From a checkpoint of a small image diffusion model: arch unet, soap at rate 0.0039.
Rows from block 3, named by matrix and row number. Rows with one number belong to one channel. Each number is 128 + 24 x the weight over its row's rms, rounded and kept within 0 to 255. All counts start at 0. After the name is the row's rms in percent of the matrix's.
# convs0: first 3x3 conv (model.mid.1.convs.0.weight, 128x128x3x3, standardized in use), inputs 65-77, a 3x3 kernel for each
# convs1: second 3x3 conv (model.mid.1.convs.1.weight, 128x128x3x3, standardized in use, transposed), outputs 65-77, a 3x3 kernel for each
convs0.9 102 [103 127 141 113 119 136 133 114 156 125  74 127 150  78 146 125 131 140 127 138 153 138 144 139 125 119 152  90 129 124 119 131 134  96 141 123 147 122  96 139 115  95 136 175 122 106 136 146 101 120 134 175 120 155 147 119 136 144 116 114 187 172  98 152 150 125 150 122 171 108 114 156 121  92 110  84 134 125 142  90  99 111 114 170 123 153 193 177  97 132 140 164 117 162 144 143 103 105 149  89 144 141 123 174 122 122 158 145 133 145 163 131 147 117 103 160 117]
convs1.9 100 [ 97 130 105 125 156 124 138 140  84 173 138 159 141  91  70 155 167 152 144 141 133 146  99 136  87 118 135 171 137 138 104 145 151 162 116 127 132 156 158  72 143 118 123  99 137  88  96 119 156 171 125 167 109 139 103 124 120 132 168 116  97 158 146 111 166 149 125 118  97 125 102 158 130 163 176 144  98 125  77  95 118  80 140 153 119 174 135 109 107 130 118 147 102 102 124 114 114 157 140 138 114 136 130 135 160 133 127 115 151 138 119 102 157 130 145 111 155]
convs0.10 103 [105 150 160  73 155 143 156 183 127 172 131 138 127 161 141  96 149  87 120 117 140 144 148 134 101  98 103 120 126 125  98 120 171  96 169  82 103 159 106  92 110 128 142 114  99 155  97 116 157 131 108 154  87 127 139 117 147 123 134 144 131 155 140 116  72 131 180 106 163 124 101 139 135  96 158 148 140 113  83 192 133 155 156  64 153 106 132 134 143 133 129 114 136 154 122 113 101 121 154 120 133 109 131 167 155 152 121 148 156 184 118 129 147 111 117 102 106]
convs1.10 098 [ 96  93 151 104  78 138 149 144 135 119 172 141 108 107 151 165 132 130 165 133 101  66 138  66 123 107 124 129 143  89 113 161 117 128  96 156 134 132 110 149 137 117 165 146 152  95 111 145  89 215 146 147 133 103 143 164 106 122 202 126 152 162 147 139 153 131 112 148 112 123 109 171 102 100 115 149  93 139 116 141 100  88 111 125 110 150 150 128 157 123 154 105 162 157 141 118 144 135 176 192  97 112 101 133 127 140 146 173 121 125 168 120 156 160 131 125  84]
convs0.11 106 [122 106 128 138 135 130  92 141 133 108 108 156 120 135 122 144 140 130  98  86  74 110 114 167 105 117 125 129 122 140 118 127 153 113 132 115 135 120 150 131 157 135 138 169 139  87 140 161 101 116 151 143 146 135 136 139 119 149 119 123 180 186 114 144 115 175 115 152 185 110 106 145 113 121 142 176 156 171 113 126 174 125 127 146 123 139 107 110 139 159 157 154 125 130 151 143  98 127 121 121 145 107 147 142 144 126 139 117 140 110 137 105  99 131 109 123  91]
convs1.11 103 [ 88 129 159 137 142 134  94 104 189 133 133 132 131  86 131 108 127 120 107 119 130  97 158 103 149 170 103 162 155 113  99 120 145 150 149 110 131 124 137 120 151 128 103 133 164 118 177  55 118  94 105 111 153 137 117 164 108 159 149 128 107 124  99 123 140 139 100 121  84 149 127 106 112 146 170 169 144 111 105 113 129  96 115 142  87 143 106 144 135 167 152 128  99 134 110 137 143 105 136 130 127 111 162 111 122 100 139 152 106  90  99 114 143 126 124 115 137]
convs0.12 101 [100 132 117 133 144  86 143 131 120  86 184 164 152 139 124 119 150 140 144  72 128 180 128 118 123 122 168 172 161 121 143 149 121 118 149  84 114 129 120 124 122  99 110  72 126 154  88 152  83 108 134 120 151  98 123 107  89 178 124 129 113 117 114 138 131  92 125 121 141 143 163 159 140 116 114 121 117 144 129 132 145 141 127 169 122 125 151 110 174 134 119  84 117 122 147 137  87 145 118 104  91  79 133 106 145 139 150 151 106 164 157 122 145 130 131 125 123]
convs1.12 101 [150 136 154  96 126 130 142 140 160 134 160  93 111 139 143 113 102 123  93 123 140  99 113 101 157 193 113 123 142 144 115 185 145  82 111 130 151 114 114 112 159  84 154 112 134 138 131 122  74 149 147  76 137 134 175 110 157 135 127 130  78 101 109 108 126 109 117 125 147 114 124 128 146 106  76 133 129 138 150 138 130 126 128 146  91 151 109 156 109 109 154 107 160 111 132 143 162 176 131 122 135 125 127 115 101 119 140 143 103  88 118 150 118 111 132 164 142]
convs0.13 099 [ 88 123 143 113  76 128 111 104 173 106  96 124 116  91 123  92 130 159 124 133 163 111 154 113 132 134 149 140 131 126  78 113 143 138 138 138  94  97 146 114 110 104 142 134 165 106 140 109 110 123 116 157 116 155 121  97 118 124 129 147 135 131 102 141 116 144 160 119 120 107 127 138 154 158 148 119 190 154 119 148 138 128 142 110 128 108 145 131 125 139  93  98 122 142 114 115 129 120 153 121 135  85  97 106 127  84 136  87  86 177 103 116 150 127 117 136 148]
convs1.13 099 [ 98 109 156 161  74 174 178  92 139 115 143 115 106  85 115  91  92 145 150 152 156 107 159 127  84  97 187 133 142 144 121 139 154 149 112 132 141 135 111 163  96 129 150 125 111  96  95 139 107 122 121 111 115 121 139 171 125 102 141 120 122 121 138 160 134 128 122  99 113 140 112 167 154 128 137 137 162 115 134 142 120  78 113 152 127 129 147 135 121 121 112 150 150 158 169 163 114 164 155 142 125 115 176 107 147 104 101 143  94 174  94 109 129 151 153 147 146]
convs0.14 101 [113 104 111  98 117 133 106 138 126 135 149 141 122 165 191 140 142 118 148 129 138 126 133 134 140 158  90 112 153 149 105 145 110 122 129 104 107 100 132 102  97 153 160 137 158 116 102 113 121 132 145  95 143 155 130 121 149  99 151 120 104 164  85 161 131 101 120 128 137 148 160 100  91 152 151  78 148  92 118 119 136 144 117 116 163 148 135 126 118 133 147 125 140 153  94 124  78 155 157 127 134 113 155 123 133 160 125 143 141 131 123 112 147 109 114 108 128]
convs1.14 101 [152 120  94 108  92  81 126 129 142 126 154 111  91 172 106 107 114  99  99 146 105 153  78 162 158 152 100 100 145 158 160 140 132 161 119 130 116 117 130 107 144 115  99 159 125 124 120 140 134 137 119 100 111 165 149 117 112 125 138 153 151 111 132 127 142 153  68 127 121 129 105  80 156 128 157 117  98 146 119 143 126 136 193 172  73 151 160  97 131 125 149 122 111 138 124 152 126  75  86 101  93 150 130 102 128 126 142 101  92 145 112 139 135 116  97  91 146]
convs0.15 101 [149 116 190 123 120 132 153 145 146 129 133 119 154 133 153 120 110 147 122 153  99 166 154 122 149 152 170 146 126 132 153 132 126 135 128 115 115 119 120 138 104 118 164 114 146 157 136 109 135 146 122 158 161 121 140 140 121 167 111 112  95 166 116 117 130 129  96 105 168 152 106 133 137 143 155 102 131 120 140 123 112 114 147 100  97  97 114  88  91 133 142 112  89 160 161 130 121 128 118 103 128 123 152 128 141 141 136 132 144 152 118 105 141 106 110 132 179]
convs1.15 101 [130 162 109 155 105 100 107 195 135 124 116 102 108 117 166  82 115  83 128 162  69  92 165 118 188 134 134  84 130 162 142 121 172 118 148 154 141 124 124 139 100 132 138 135 107 123 144 134 124 155 108 184 107  81 142 116 120 139 174 131 154 167 114 126 161 136  79 102 135 127 142 134  73 126 105 116 133 124 138 103 127 106 134 168 112 126  98 135 126 178 126 143 154 140  96 157 131 142 111  91 163 144 135 122 159 147 130 125 134  94 170  87 119  85 169 101  98]
convs0.16 099 [122 160 146  96 168 103  89 117 128 149  93 138 150  91 165 128  93 144  96  99  80  98 123 174 140 144 125 139  82 108 132 140 146 110 164  85 142 134 137 148  84 152  95 120 149 138 122 119 130 132 167 121 142 132 138 185 117 123 135  94 133 127 132 159 108 156 144 123 142 137 171 102 143 115 154 148 121  99 103 120 106 109 134  75 123 141 163 165 149 101 111 116 111 127  99 107 110 119 128 125 138 119 134 131 120  87 169 151 101  92 137 117 184 139  96 148 130]
convs1.16 098 [ 92  94 124 138  88 127 164 183  99 123 152 159 165  99 138 110 120  76 108 131 135  96 113 151 115 128 147 160  71 129 116 133 143 105  89 119 116 148 104 152 113 118 112 121  99 112 127 112  93 116 107 108 141  83 142 128 142 119 128 159 127 122  94 178 122 136 169 146 154  94 154 116 100 122 102 160 111 141 165 101  93 167 125 119 128 112 141 143  96 139 109 154 112 119 159 178 129 122 119 119 110 115 115  89 136 107 159 154 151 119 158 137 137 131  92 133 155]
convs0.17 100 [131 113 136  94 143 117 115  88 107 139 123 169 162  99 115 109 148 124 136 128 150 101 176  87 101 134 108 141 142 168 143 154 146 140 109 122 111  88 169 121  99 120 129 131 127 153 157 123  94  88 158 141 121 124 131 156 138 114 123  86 111 123 150 104 136  87 124 104 119 142  91 129 134  78 157 140 161 161 141 135 143 146 180 135 133 142 184 121 164 105 131  99  80 138  93 121  94 108 119 137 104 140 117 118 138 108 151 154 145 147 152  75 151 152 114 167 102]
convs1.17 106 [159 106 103 113 112 151 126 102 111 164 104 147 135 104 120 150 115 114 118 116 146 138  95 125  97 113 148  90 123 138 139 144 107 112 112 124 114 103 158 144  85 127 140 153 118 110 106 169 162 110 122  90 112 125 131 121 163 135 149 164 132 187 154 125 129 133 120 128 142  97 127 107 113  97 125 127 135 111 139  75 198 131 102 147 151 124 139  89 150 110 118 145  94 133  96 153 117 129 126 133 152 149  99 110  98 107 158 132  99 151 140 153 108 123 153 118  85]
convs0.18 098 [134 130  76 142 110  71 164 107 116 154  99 103 145 133 139 178  83 138  96  56 128 120 158 121 147 138 122 135 117 125 149 158 123 140 120 143 119 156 110 140 134 137 116 142 144 132 139 119 145 144 113 175 117 130 154 152  75 149  87  89 110 141 118 168  94 121 115 114 139 129 109 152 146 134 135 108 129 130 158 175 123 149 124 132 115  94 161 189 127 149  73 137 129 105 149 130 133 140 152 170 150 115 138 125 135  86 163 168 106  66  99 144 144 156 131 121 118]
convs1.18 102 [151 134 107 111 174 116 104 115 111 120 146 150 104 132 124 114 129 141 100 151 146 163 114 108 117  92 109 176 121 119 122 124 126 171 149 110 111  99 160 116 121 127 122 128 132 152  92 140 152 122 137 121 159 133 139 151 119 156 118 152 130 144 163 125 119 121 131 135 175 183 101 121 115  91 102 160 159  87 148 145 135 165 139 123 121 138 114 161 157 134 132 135 127 108 148 115 139 105 137 134 113 128 175 140  96 127 135 146 167 124 129 130 109 162 117 104 142]
convs0.19 101 [100 140 124 119 139 113  89 177 121  64 150 128 118 118 122 113 121 105 147 125 132 153 106 102 129 152  59 111 100 126  92 118 116 126 110 144  88 129 116 156 152 135 160 140 103 159 130 106 144 112  86 123 104 112 121 154 125 155 138 126 130 138 102  93 153 117 102 149 134  96 100 167 132 107 126 104  71 146 137 115 110 122 113 149 126 119 144 121 111 136 120 166 130 122 125 137 111 104 103 155 119  88  98 140 113  98  91 125  90 118  92 126  94 165 124 165 162]
convs1.19 099 [137  96 116 112 148 175  85 104 142 128 177 131 120  94  95 138 171 138  75 145 105 119  86  87 146 103 142 109  97 118 112 145 130 103 132  93 160 158  94 119 149 105 122 163 148 121 157 145  87 124 100 163 116 144 148 148 110 175 112 134 110 111 146 128 138 105 136 144 120 126 113 103 117 109 147 113 130 160  95 110 128 156 174 151 119 107 102 119  90 115 155 118 125 139 141 119 154  80 107 125 129 113 168 145 110 131 108 118 123  89  95 119 170 101 150  85 129]
convs0.20 099 [134 122 127 106 123 135 130 149 151 130 131 151 115 144  82 143 173  73 138 104 107 131 161 151 120 107 124 119 134 161 144 132 114 162  87 139 101 171 130 127 125 153 112 143 143  97 106 142 110 123 146 134 147 105 127 118 166 154 106 109 158 150 147  90 139 145 121 119  68  89  89 152 130 125 143 131 197 115 162 144 150 103 131 147 121 156  91  63  90 175 129 137  97 104 141 150 111 133 160 130 172 162 122 129 138 114 155  83 119 151 150 156 106 148 141  84 163]
convs1.20 109 [108 111  80 123 182 128  96 123 158 121  94 120 107 111 113 115 140 171 120 130 138 110 131 148 114 131 148 115 128 127  95  68 161 120 161 119 106 160 117 143 181 112 109 130 148 137 137 117 111 203 135 145  88  77  91 152 109 105 139 121 119 157 139 153 133 137 112 150 108 120 155 147 126 112 115  94 140 143 101 154 176 129 137 154 130 104 107 122 124 138 155 146 122 125 104 127 128 143 140  88 173 141 174 143 177 102 143 132 118 118 119 104 108 115  59  95 120]
convs0.21 101 [116  94  75 138 147 138 124 128 121 118 135 149 143 144  79 105 137 120 133 103 138  96 144 136 156 115 137 121 109  79 139 151 135 104 123 108 117 115 111 117 180 128 159 191 164 160 126 127 143 139  97 145 108 105  93 115  91 132 108 107 147 120 138 130 133 124 125 128 122 156 133  98 113 158 121 134  71 129 124 166 124  66 145 155 149 126 116 121 145 132 104 153 113  99 157 131 143 119 141  93 112 139 104 142 120  98 148 131 189 117 134 139 141 100 148 105  99]
convs1.21 101 [140 155 125 173  99 137 163 127 123 103 112 137 117 122 119 106 176 143 117 111 109 149 111 131 123 111 127 104 106 112 153 141 103 150 144 126 159 164 153 125 110  72 124 131 163 111 144 143 137 121 159  98 130  88 147 142 120  83 119 145 101 166 123 141 130 144  90 120 122  99 143 117 143  85 110 140 127 133 156 156 116 102 189 129 119 152  98 100 140 148 112 111 143 139 149 106 109 132 155 150  93 146 108 128 128  90 184 102  90 103 145 133 135 160 123 140 123]
convs0.22 101 [132 154 124  85 122 113 135 133 124 168 104 117 163 138 131 134 132 119 112 174 158  90 104 109  84 153 110 127 129  88 174 151 114 148 133 101 118 106 104  95  80 119 118 131 151 141 140  99  92 130 129 150 108 108 134 158 131  95 186 124 125 138 128 130 142 141 176 145 117 126 132  78  76 107 140 172 171 105 142 126 131 144 116 143 131 109 142 130 107 119 137 145 133 135 106 163 118 110  78 144 107  99 137 176 171 136 158 140 146 128 114 118 113 173 143 161 140]
convs1.22 099 [132  98 124 141 134 159 102 104 131 128  53  98 118 108 132 122 135 122 154 139  83 123 123  74  81 109 137 174 134 130 175 112 181 152 100 110  97 155 102 127 104 146  98 101 143 141 118 109 130 134  92 143 137 124 106 127 113 143 166  78 146 160 155 155 110 163 108 165 147  89  88 143 149 129 102 101 132 105 154 153 119  99 100 148 100  87 119 124 119 207  85 113 100 119  95 148 106 143 115 117 176 109 117 164 116 141 156 101  93 134 102 170 124 139 151 121 149]
convs0.23 099 [143 142 120 121 120 168 160 168 101 176 164 129 171 135 130 130 128 140 133 122 145 109 159 146 170 171 115 125 117 110  97 123  82  90  96 127 126 172 133 138 158 135 122 150 135  97 147 135 150 136 116 124 121 118 126 120 101 120 137 120 153 153 108  86 110 133 106 105 130 135 118 195 133 100 153  96 141 130 140 123 153 152 156 113 103 168 149 158  71 130 131 128 140 126 106  88 146 112 120 114 129  75 114 158 146 130 136 115 151 112 121 106 141 114 140 145 130]
convs1.23 101 [136 105  79 117 158 123 115 141  96 125 110 123 147 147 136 102 150 113 143 120 119 109 151 111 118 126 119 113 139 164  95  93 133 134 152 147 149 152  83 118 133  74 125 159 164 105 125 161 129 106  98 147 123  98 124 117  70 106 128 151 113 139 172 116 144 131 101 132 120 174 102 153 125  70 148 109 165 156 154  92 125 203 165 111 112 147  81  82 172 125 109  95 128 139 176 141 167 143 125 133 129 107 140 149 148 146 149  90 107 138 161 140 126 101 133 153  97]
convs0.24 103 [123 142 106 121 136 114 147  88 149 107 138 107  93 119  94 153 136 147 102 141 127 122 156 189 137 159 161 111 126 149 116 164 132 137 151  90 160 155 149 155 125 141 133 155 143  88 117 134 114 134 144 132 118 107 132 135 160 128 151 172 142 132 135 157 116 154 116 122 175 107  84 125 112 119 116 111 133 108 144 141 126 168 136 105 156  76 120  53 144 148 158  90 108 107 148 144 149 152 127  72 129 114 121 131 137 141 123 141 114 130  99 118 148 128 103 154 120]
convs1.24 101 [138 169 141 114 132 106  73 114 124 133 149 126 113 173 154 130 132 136 137 146 147 149 129 158 124 122 121 147 175 100 128 162 127 123 157 123 158 134 148 163 190 131 128 144 111 154 148 101 156  94 117 132 151 136 148 116 144 115 149 155 130 144 128 128 111 135 138 140  94 100 117 122  94 147 139 113 123 123  92 160 107 150  88 126 105 134 130 142 126 164 160 137 171 120 146  80  71 119 102  88 109 142 167 137 125  93  96 145 148 109 146 140 164 128 159 134 138]
convs0.25 100 [177 127  98 127 120 110 100 168 136  64 171 136 122 153 161 141 153 193 109 122 186  91 111 172 144 140 144 159 116  89 122 153 172  99 132 151 121  98 140 135  87 130 122 150 128  83 140 160 112 122 139  90 152 117 168 109 114 144 114 130 151  99  97 105 111 137  93 129 136 143 156 108 116  80 135  90 127 132 153 170 166 127 114 155 101 123 158 141 165 123 102 111 129 121 113 168 129 137 161 122 147 135 127 128 107 173 101  70 137 171 137 136 126 133 135 123 122]
convs1.25 099 [119  99 112 131  74 137 151 120 173 127 119 108 115 147 121  77 157 100 136 134 110 101 111 122 183 134 136 136 140 108 117 112  95 142 116 131  91 125 111 109 130 136  93 115 186 130 131  99 158 132 149 126 113 153 154 111 151 157 130 119 100  82 131 127 110 156 121 144 138 107 140 112 107 100 148 155 118  80 108 113 121 157 107 138 122 172  97 100 146 142 145 131 116 133 131 105  60 152 165 161  97 142  88 141 156 148 138 116 118 130 156 120 146 145 136 128 143]
convs0.26 100 [120 136 111 113 127  97 146 189 147 108 154 139 162 119 111 145  86 115 168 153 140 134 110 161 123 163 131 153 123 146 125 148  99 160 162  80 112 112 103 119 133 121 138  97 112 126 140 140  96 132 122 109 134 116 193 148 104 127 107 126  87 125 113  87  93 140 159 114 130 142 139 159 105 137 126 104 144  82 169 117 170 137 132 109 124  92  76 118 120 120 142 121 135 121 121 111 125 160 155 121 119 117 117 165 142 125 132 165 157 113 145 118 173 116 118 120 106]
convs1.26 102 [161 152 115 141 120 150 173  92 164 121 124 134 149 142 131 144  70 122  87  85 102 141 133  89 142 126 120 102 117 119 144 125 126 105 163 122 118 120  95 138 105 186 132 177 108 105 107 146 157 176 103  67 118 120 121 136 124 157 154 120  87  99 103 146 121 124  93 135 125 152 132 141  97 147 121  88 108 156 153  92 136 106 127 107 122 122 120 134 105  86 104 164 173 161 125 130  86 144  95 165 190 151  89  94 114 150 143 105 101 156 127 105 165 114 159  89 117]
convs0.27 101 [ 80 162  76  98 124  99 115 146  96 111 148 132 150 145 109 167 139 120 106 122 122 101 127  58 139 101 106  72 142 132 150 119  99 137 148 120 133 115 125 141  68 134 110 120 119 174 134 164 187 142  96 131 145 127 141 119  87 166 140  87 112 180  97  98 151 133 168 134 143 106 125 105 130 164  68 104 118 118 121 115 159 121 127 122 138 161 124 103 186 125 139 129 142 156 117 139 144 130 122 108 166 142  87  81 113 103  89 137 109 124  95 116 115 127 176 157 100]
convs1.27 103 [ 98 157 144 118 148 174 107 155 154 111 102 150 140 118  96 113 128 149 151  89 208 155  95 133 139 110 112 147 160 100 115 139 161 114 164 173  84  98 115 138 137 135 145 150  95 119 150 189 149 106 125 140 110 135  94 135 145 141 156 159 122  94 112 134 124 134 177 112 125  69  88  93 129  89 116 165  99 132 103 163 148 147 154 134 115 107 119 142 124 102 135 124 101 150 130 115 132 141  93  92 129 169 138  85 152 149 105 121 139 111 134  90 103 127 121 117 131]
convs0.28 103 [134 131  99 138 139 142 128 127 152 125 144 144 120 136 134 147  88 125  88 137 135 165 130 137 104 154  89  73 102 111 129 160 135  86 106 117 101 160 136 147 116 103 105 133 131 113 131 147 127  81  95 130 136 161 127 126 116 100  79 101 104 134 116 135 125 172 118 136 135 124 136 143 132 142 158 122 139 108 104  87 110 133  98 136 202  99 125 119 112 159 131 121  88 115 145  90 115 129  64 135 119 100 160 114 139 106 173 112 142 141 123 150  76 160 117  99  90]
convs1.28 100 [100 112 104 206 130 152 140 147 137 138 128 153 123 143 132 116 147 119 129  91  99 111 146 164 129 139 167 101 139 141 125 128 126 124 117 102 102 114 129 128 135 158 120 121  65 145  92  85 122 118 138 123 126 171 112 121 131 175 152 129 138 142 120 135 144 114 111 100 139 118 138 114 175 163 167 123 165 130 130 150 119 120 158 165 128 106 120 155 115 120 111 122 100 104 126 118 131 172 136 155 151 124 127 121 129 107  73 163  82 115  80 115 159 153 120 160 136]
convs0.29 101 [141 154 172 145 147 125 114  62 153 104 102 109 164 122 131 143 109 114 111 120 135  98 115  98 139 164 114 134 143 151 121 128 129  92  88 154 102 140 148 101 145 128 134 140 121 112 126 134  90 149 160  93 121 134 138 126 117 145 117 124  95  97 184  55 142 130 116 154 118 108 116 153 141 100 128 149 148 133  85 102 105 113 162 135 125 139 118 132 135 146 142 112 160  90 151 176 131 135 115 109 136 134 139 159 131 142  90  97 100 147 121 142 174 104 114 144 181]
convs1.29 099 [134  96 166 159  90 118 106 136 117 134 157 125 108 164 107 147 117 167 121 120 124 132 130 113  86 115 113 109  90 117 126  94  97 136 104 152 135 141 110  89 131 149 113 146 117 127 124  95 118 117 173 150 177  77 140 118 104  89 106 161 134 129 189 134 125  92 150 104 136  70  87 111 125 108 143 130 149 153 173 116 122 114 136 103 120 139 136 119 110 130 139 130 122 120 110 128 163 105 111 174 132 111 145  81  99 138 160  82 129 160 135 116 119  98 136 117  88]
convs0.30 101 [124 119  95 114 133 144 143 113 129  75 127 106 149 147 100 124 169 134 140 110 139 120 157 121 121 107 107  90 152 190 140 159 160 128 145 162 164 126 113 108 111  81  91 127 102 129  76 139  67  90 149 143 129  44 128 119 168 128 160 159 157 105 119 132 180 125 121 164 102 124 124 133 140 173  99 159 123  86 113 128 105 173 149 106 113 146 151 129 113  70 111 137 121 133 116 135 117 128  79 119 123 112 170  99 134  99 151 123 161 151 141 106 150 137 133 107 113]
convs1.30 100 [152  69 159 142 155  68 103 150 116 119 160 131 135 110 130 110 116 113 149  96 127 134 155 113 159 128 131 150 114 165 103 133 144 137 151 146 122 134 136 110 145 133 164 131 160  93 112 130 144 106 138 111  90 125 178 117 152 151 105 118 123 155 123 164 184 162 135 146 148 121 131 129  91 176 123 144 100 146 116 104 151 159 140 126 118 103 153 168 119  94 153 136 133 119 134 140 159 146 140 133 162 111 154 139 110 120 164 154 115 117 138 111 141 117 138 121 117]
convs0.31 100 [ 96  67 130 140 138  70  90 167 140 130 139 163 129 116  92 126 111 148 131 183 115  94 133 152 162 123  88 111 157 173 112 119 111 143 128 144 129 146 154 122 133 165 134 110 159 115  88 117 150 128 133  96 132 163 164 124 142 158 104 126 127 167  86 119 144 135  71 161 107 148 138 140 139 134 106 122 173 164 129  78 130  99 165 121 122 104 134 142 123 173  95 104 136 118 140 160 129 124 136 114 175 134 120 135 123 121 107 140 134 134 159 116 139  91 124 148 170]
convs1.31 098 [128 119 108 155 116 113 144 155 181 155  97 116 111 137 102 104 144 118 129 132 131 123 128 129 123 130 147 136 120 134 104 101 146 117 137  80 137 109 115 123 102 131 164  95 134 165 128 146 133 117  98 141 131 138 112 157 150 128 152 131 132 124 136 131 126  99 110 210 128 159  68 109 147 139 109 139 148 118 149 136 111 100 124 127 116 133 161 146 122 140 142 153 148 134 135  79 168 118 126  88  85 113 146  97 162 149 106 126 178 108 120 150 100 154 117  99 154]
convs0.32 098 [ 76 125 120 120 148 142 130 154 151 132 100 135  92 125 129 138 118 150 124 189 152 130 143 110 127 154 180 107 130 148 123 155 163 153 129 136 155 116 112 100 139 117 141 100 152 141 106 129 112 137 123 109 125 137  96 109 149 139 143 105 102 161 138 120 106 162 104 123 107 135 129 120  79 101 134 154 132 117 154 161 119 141 100 145 140 122 108 132 143 117  75 122 165 111 194 140 125 107 107  97 124 142 113 106 118 142 121 110 120 205 141  80 198 115  81 162 182]
convs1.32 101 [ 78 173 156  90 112 138  89  90  98  93 140 146 118 120 136  87 135 105 119 149 134 111 112 130 162 105 118 128 116 137 141 153 132  87 117 129 162 108 130  98 150 127 120 128 100 185  84 127 100 133 137 104 172 131 148 184 143 146 136 169 155 131 144 102 171 179 176 111 153 159  81  91 134 129 121 111 134 117 112 114 157 154  90  94 157 129 123 125 116 143 139 135 165  92 138  96 132  87 146 129  94 130 159 112 153 162 163 157 112 125 105 150 170 153 163 142 149]
convs0.33 096 [130 132 100 154 116 131  87 124 153 135 102 103 141 120 163 109 137 163 103 147 140 138 120 116 137  76 134 150 105 129  86 167 111 156 152 111 131  83 128 117 172  78 102 141 150 179 106 152 143 122 108 165 144 113 133 107 133 145 165  67 120  89 163 140 147 152 134 120  93 131 147 123 168 116 112 111 123 136 127 134 151 127 110 124 113 140  93 143 130 118 117 127 114 123 119  81 141 115 123 149 127 122 142 112 172 115 137  96 122 148 163 129 113 135 135 142 154]
convs1.33 097 [ 90 143 124  90 100 122 117 184 116 144 133 131 142 127 108 120 107 133 107 130 192 135 106 112 124 142 142 125 123  99 133 108 142 145 168 122 140 127  98  98 148 130  91 143  81  92 127 117 123 118 160 138  95  89 123 146 123  92 164 155 111 144 158 107 125 126 127 115 161 133 129 124 148 138  85 110 135 140 106 140 116 139 154 142 125 181 160 127 149  94 131 150 140 111 117 111 118 100 137 128 169 112 112 137 146 147 122 100 119  92 168 124  93 119 117 174 131]
convs0.34 101 [136 116  84 119 129 134 149 161 131 127 137 174 125 114 156 137 134  79 149 109  92 136 104 128 159 143 139 187 146 142  96 130 105 152 164  84 128 120  90  84 165 122 163 144 134  96 135 144 100 123  99 123 118 123 143 101  89 114 148 113  78 165 142 146 124 149 128 131  93 158  86 178 115 105 137 100 109 128 127 135 118 111 115 114 162 132 101 142 123 129 125 110  91 118 167 125 169 127 124 125 127 110 134 127 114 146 126 153 130 129 118 132 145 111 162  95  87]
convs1.34 098 [158 162 113 140 140 169 137 148 158 117 145 130 147 143 126  95 119  87 153 119  88 121 154 128 103 134 118  80 131 156 117 122 111 160 122 158 137 131 131 131 128 121  60 113 107 132  96 111 142 102 152 157 136  99 163 108 126  76 138 172 108 124 144 147 136 113 163 149 124 165 121 149 113 168 140 121  96 140 117 109 150 137 141 168 152 110 126 123 173  97 123 109  99 133 151 118 112 119 137 127 140 132 139 143 155 141 136 139 171 130 123 106 143 165 108 155 124]
convs0.35 099 [ 72 131  97 142 144 128 140 155 150 141 111 129 145 145 106 134 161 136 170 130 117 156 119 156 111 109 157 143  92 135 151 140 135 153 110 123 126 110 138 149 165 117 138 146 124 141 116 128 152 148 116 125 156 120 166 167 120 115 134 139 180 161 141 140 109 109 142 127 133 148 166 108 117 161 129 155 134 110  94 130  63 132 130 108 101 148 127 107  93  85 137 126 121 130 121 142 151 138 127 128 133 110 116 108 165  81 127 112 139 120 145 143 155 103 156 121 142]
convs1.35 100 [134 149 159 164 123 144 160 115 124 131 106 159 134  97 123 128 115 110 154 128 115 140 120 116 146 151 104 147 135  89 148 101  92 147 152 106 130 137  65 127 132 133 113 117  80 142  79 161 122 175 133 164 114 128  95 136 102 113 111 150 146 142  84 164 162 137 145  98 100  94 156 118 125 138 102 146 103 125 123 164 146 119 130 117 112 131 135 134  95 123 152  99  98 116 111 131 119 118 151  80 149 124 191 152  80 151 118  91 129 123 164 127 118 117 107 109 145]
convs0.36 087 [134 121 117 165  92 138 131 118 143 134 121 154 112 143 106 131 146  86 114 120 137 127 105  86 113 117 125 187 122 126 130  88 136 147 146  75 112 137 111  96 134  81 147 136  82 101 119 124 143 114 116 152 126 112 107 153 140 149 135 153 132 132 111 137 119 108 136 109 121 154 116  85 135 116 136 124 141 122 153 153 113 152 103  99 114 128 131 126 135 144 171  92 108 145 161 131 169 119 115 160 125 143  98 142 128 148 144 163 128 124 138 146  84 112 167 148 159]
convs1.36 094 [ 53 127 167 152 117 142 118 144 121 158 111 126 153 128 148 145 166 133  99 147 156 109  62  97 115 149 126 119 129 114 100 128 143  82 145 146 109 140 133 159  79 149 171  84 166 101 111 121 178  82 121 125 101 160 135 116 129 139 116 136 107 107 119 192 111 123 122 137 143 161 108 115 143  93  91 123 122 168 100 127 143 123 158  86 166 148 149 113 118 104 206 147 127 106 123 151 147  70 139  82 127 122  71 153 155 167 152 139  86 122 168 171 141 164 161  95 115]
convs0.37 099 [ 89 132 106 136 157  96 121 111 122 131 141  96 130  98 127 116 134 149 142 135  81 151 134 146 108 156 124  53 137 113 166 104 101 120 134  93 143  98 161  98 105 134 148 137 113 107 113 140 111 128 151  74 123 138 123 117 137 170 130 104 127 136 159 145  89 125 149 120  88 142 127 117 124 111 150 136 106 173 145 169  69 148 103  83 128 113 113 153 110 114  94  69 115 136 136 166 152 129 142 160 121 169 131 143 121 125 136 129 143 105  95  88 160  89 126  85 158]
convs1.37 103 [110 139  96 105 125  87 135 170 129 175 105 136 117 131 144 126 110  97 155 132  79 119 159 160 122 141 142 173 128 132 111 154 109 134 130 104 139 112 135 166 151  89  77 159 148 137 147 146 113 141 121 137  91 117 145 150 141 152 105 166 145 141 137 110  96  84 120 123 142 123 132 115 140  74 134  99 135 142 148 166 111 135 107 145 133 125 131 141  67 114  79  93 111 153 166  88 179  96 166 134 135 123 102  76  90  70 111 155 120 151 116 145 139 120 109 143 129]
convs0.38 107 [ 92 131 137 115 157  81 113 126 128 112 155 114 131 116 159 102 153 118 106 141 112  98 147 146  79 130 173 146 105 158 195 145 107 121 131 128 135 127 138 140  94 180 105 115 149 117 105 120 116 122 119  88 111 124 140 156 148 107 155  97 126 139 122  96 121 153 117  81 116 103 161 153 127 150  63 107 136 143 146 114 110 143 171  92 114 109 105 132 105  95  68 167 144 115 114 116 122 151 139 174 123 152 122 160 179 105 110 148 173 124 119 137 164 115 149 126 176]
convs1.38 098 [162 119 117 145 136 143 108 148 119  87 135 150 147 102 111 179 131 108 143 136 127  79 102 134 121 114 158 115 203 145 149 111 123 153 120 134 122 159 108 136 113 118  92 144 100 153 179 103 124 128 147 112 144 151 132 178 112 143  99 138 112  80 110 143 124 153 109 151 118 148 147 148 107 141  89 129 134 147 116 145 115 154 130 160 115 135 146 137 151 104 146 140 133 142 115 145 116 162 121 104  93 157 160 130 112 160 154 136 122 131 103 137 167 110 186 108 114]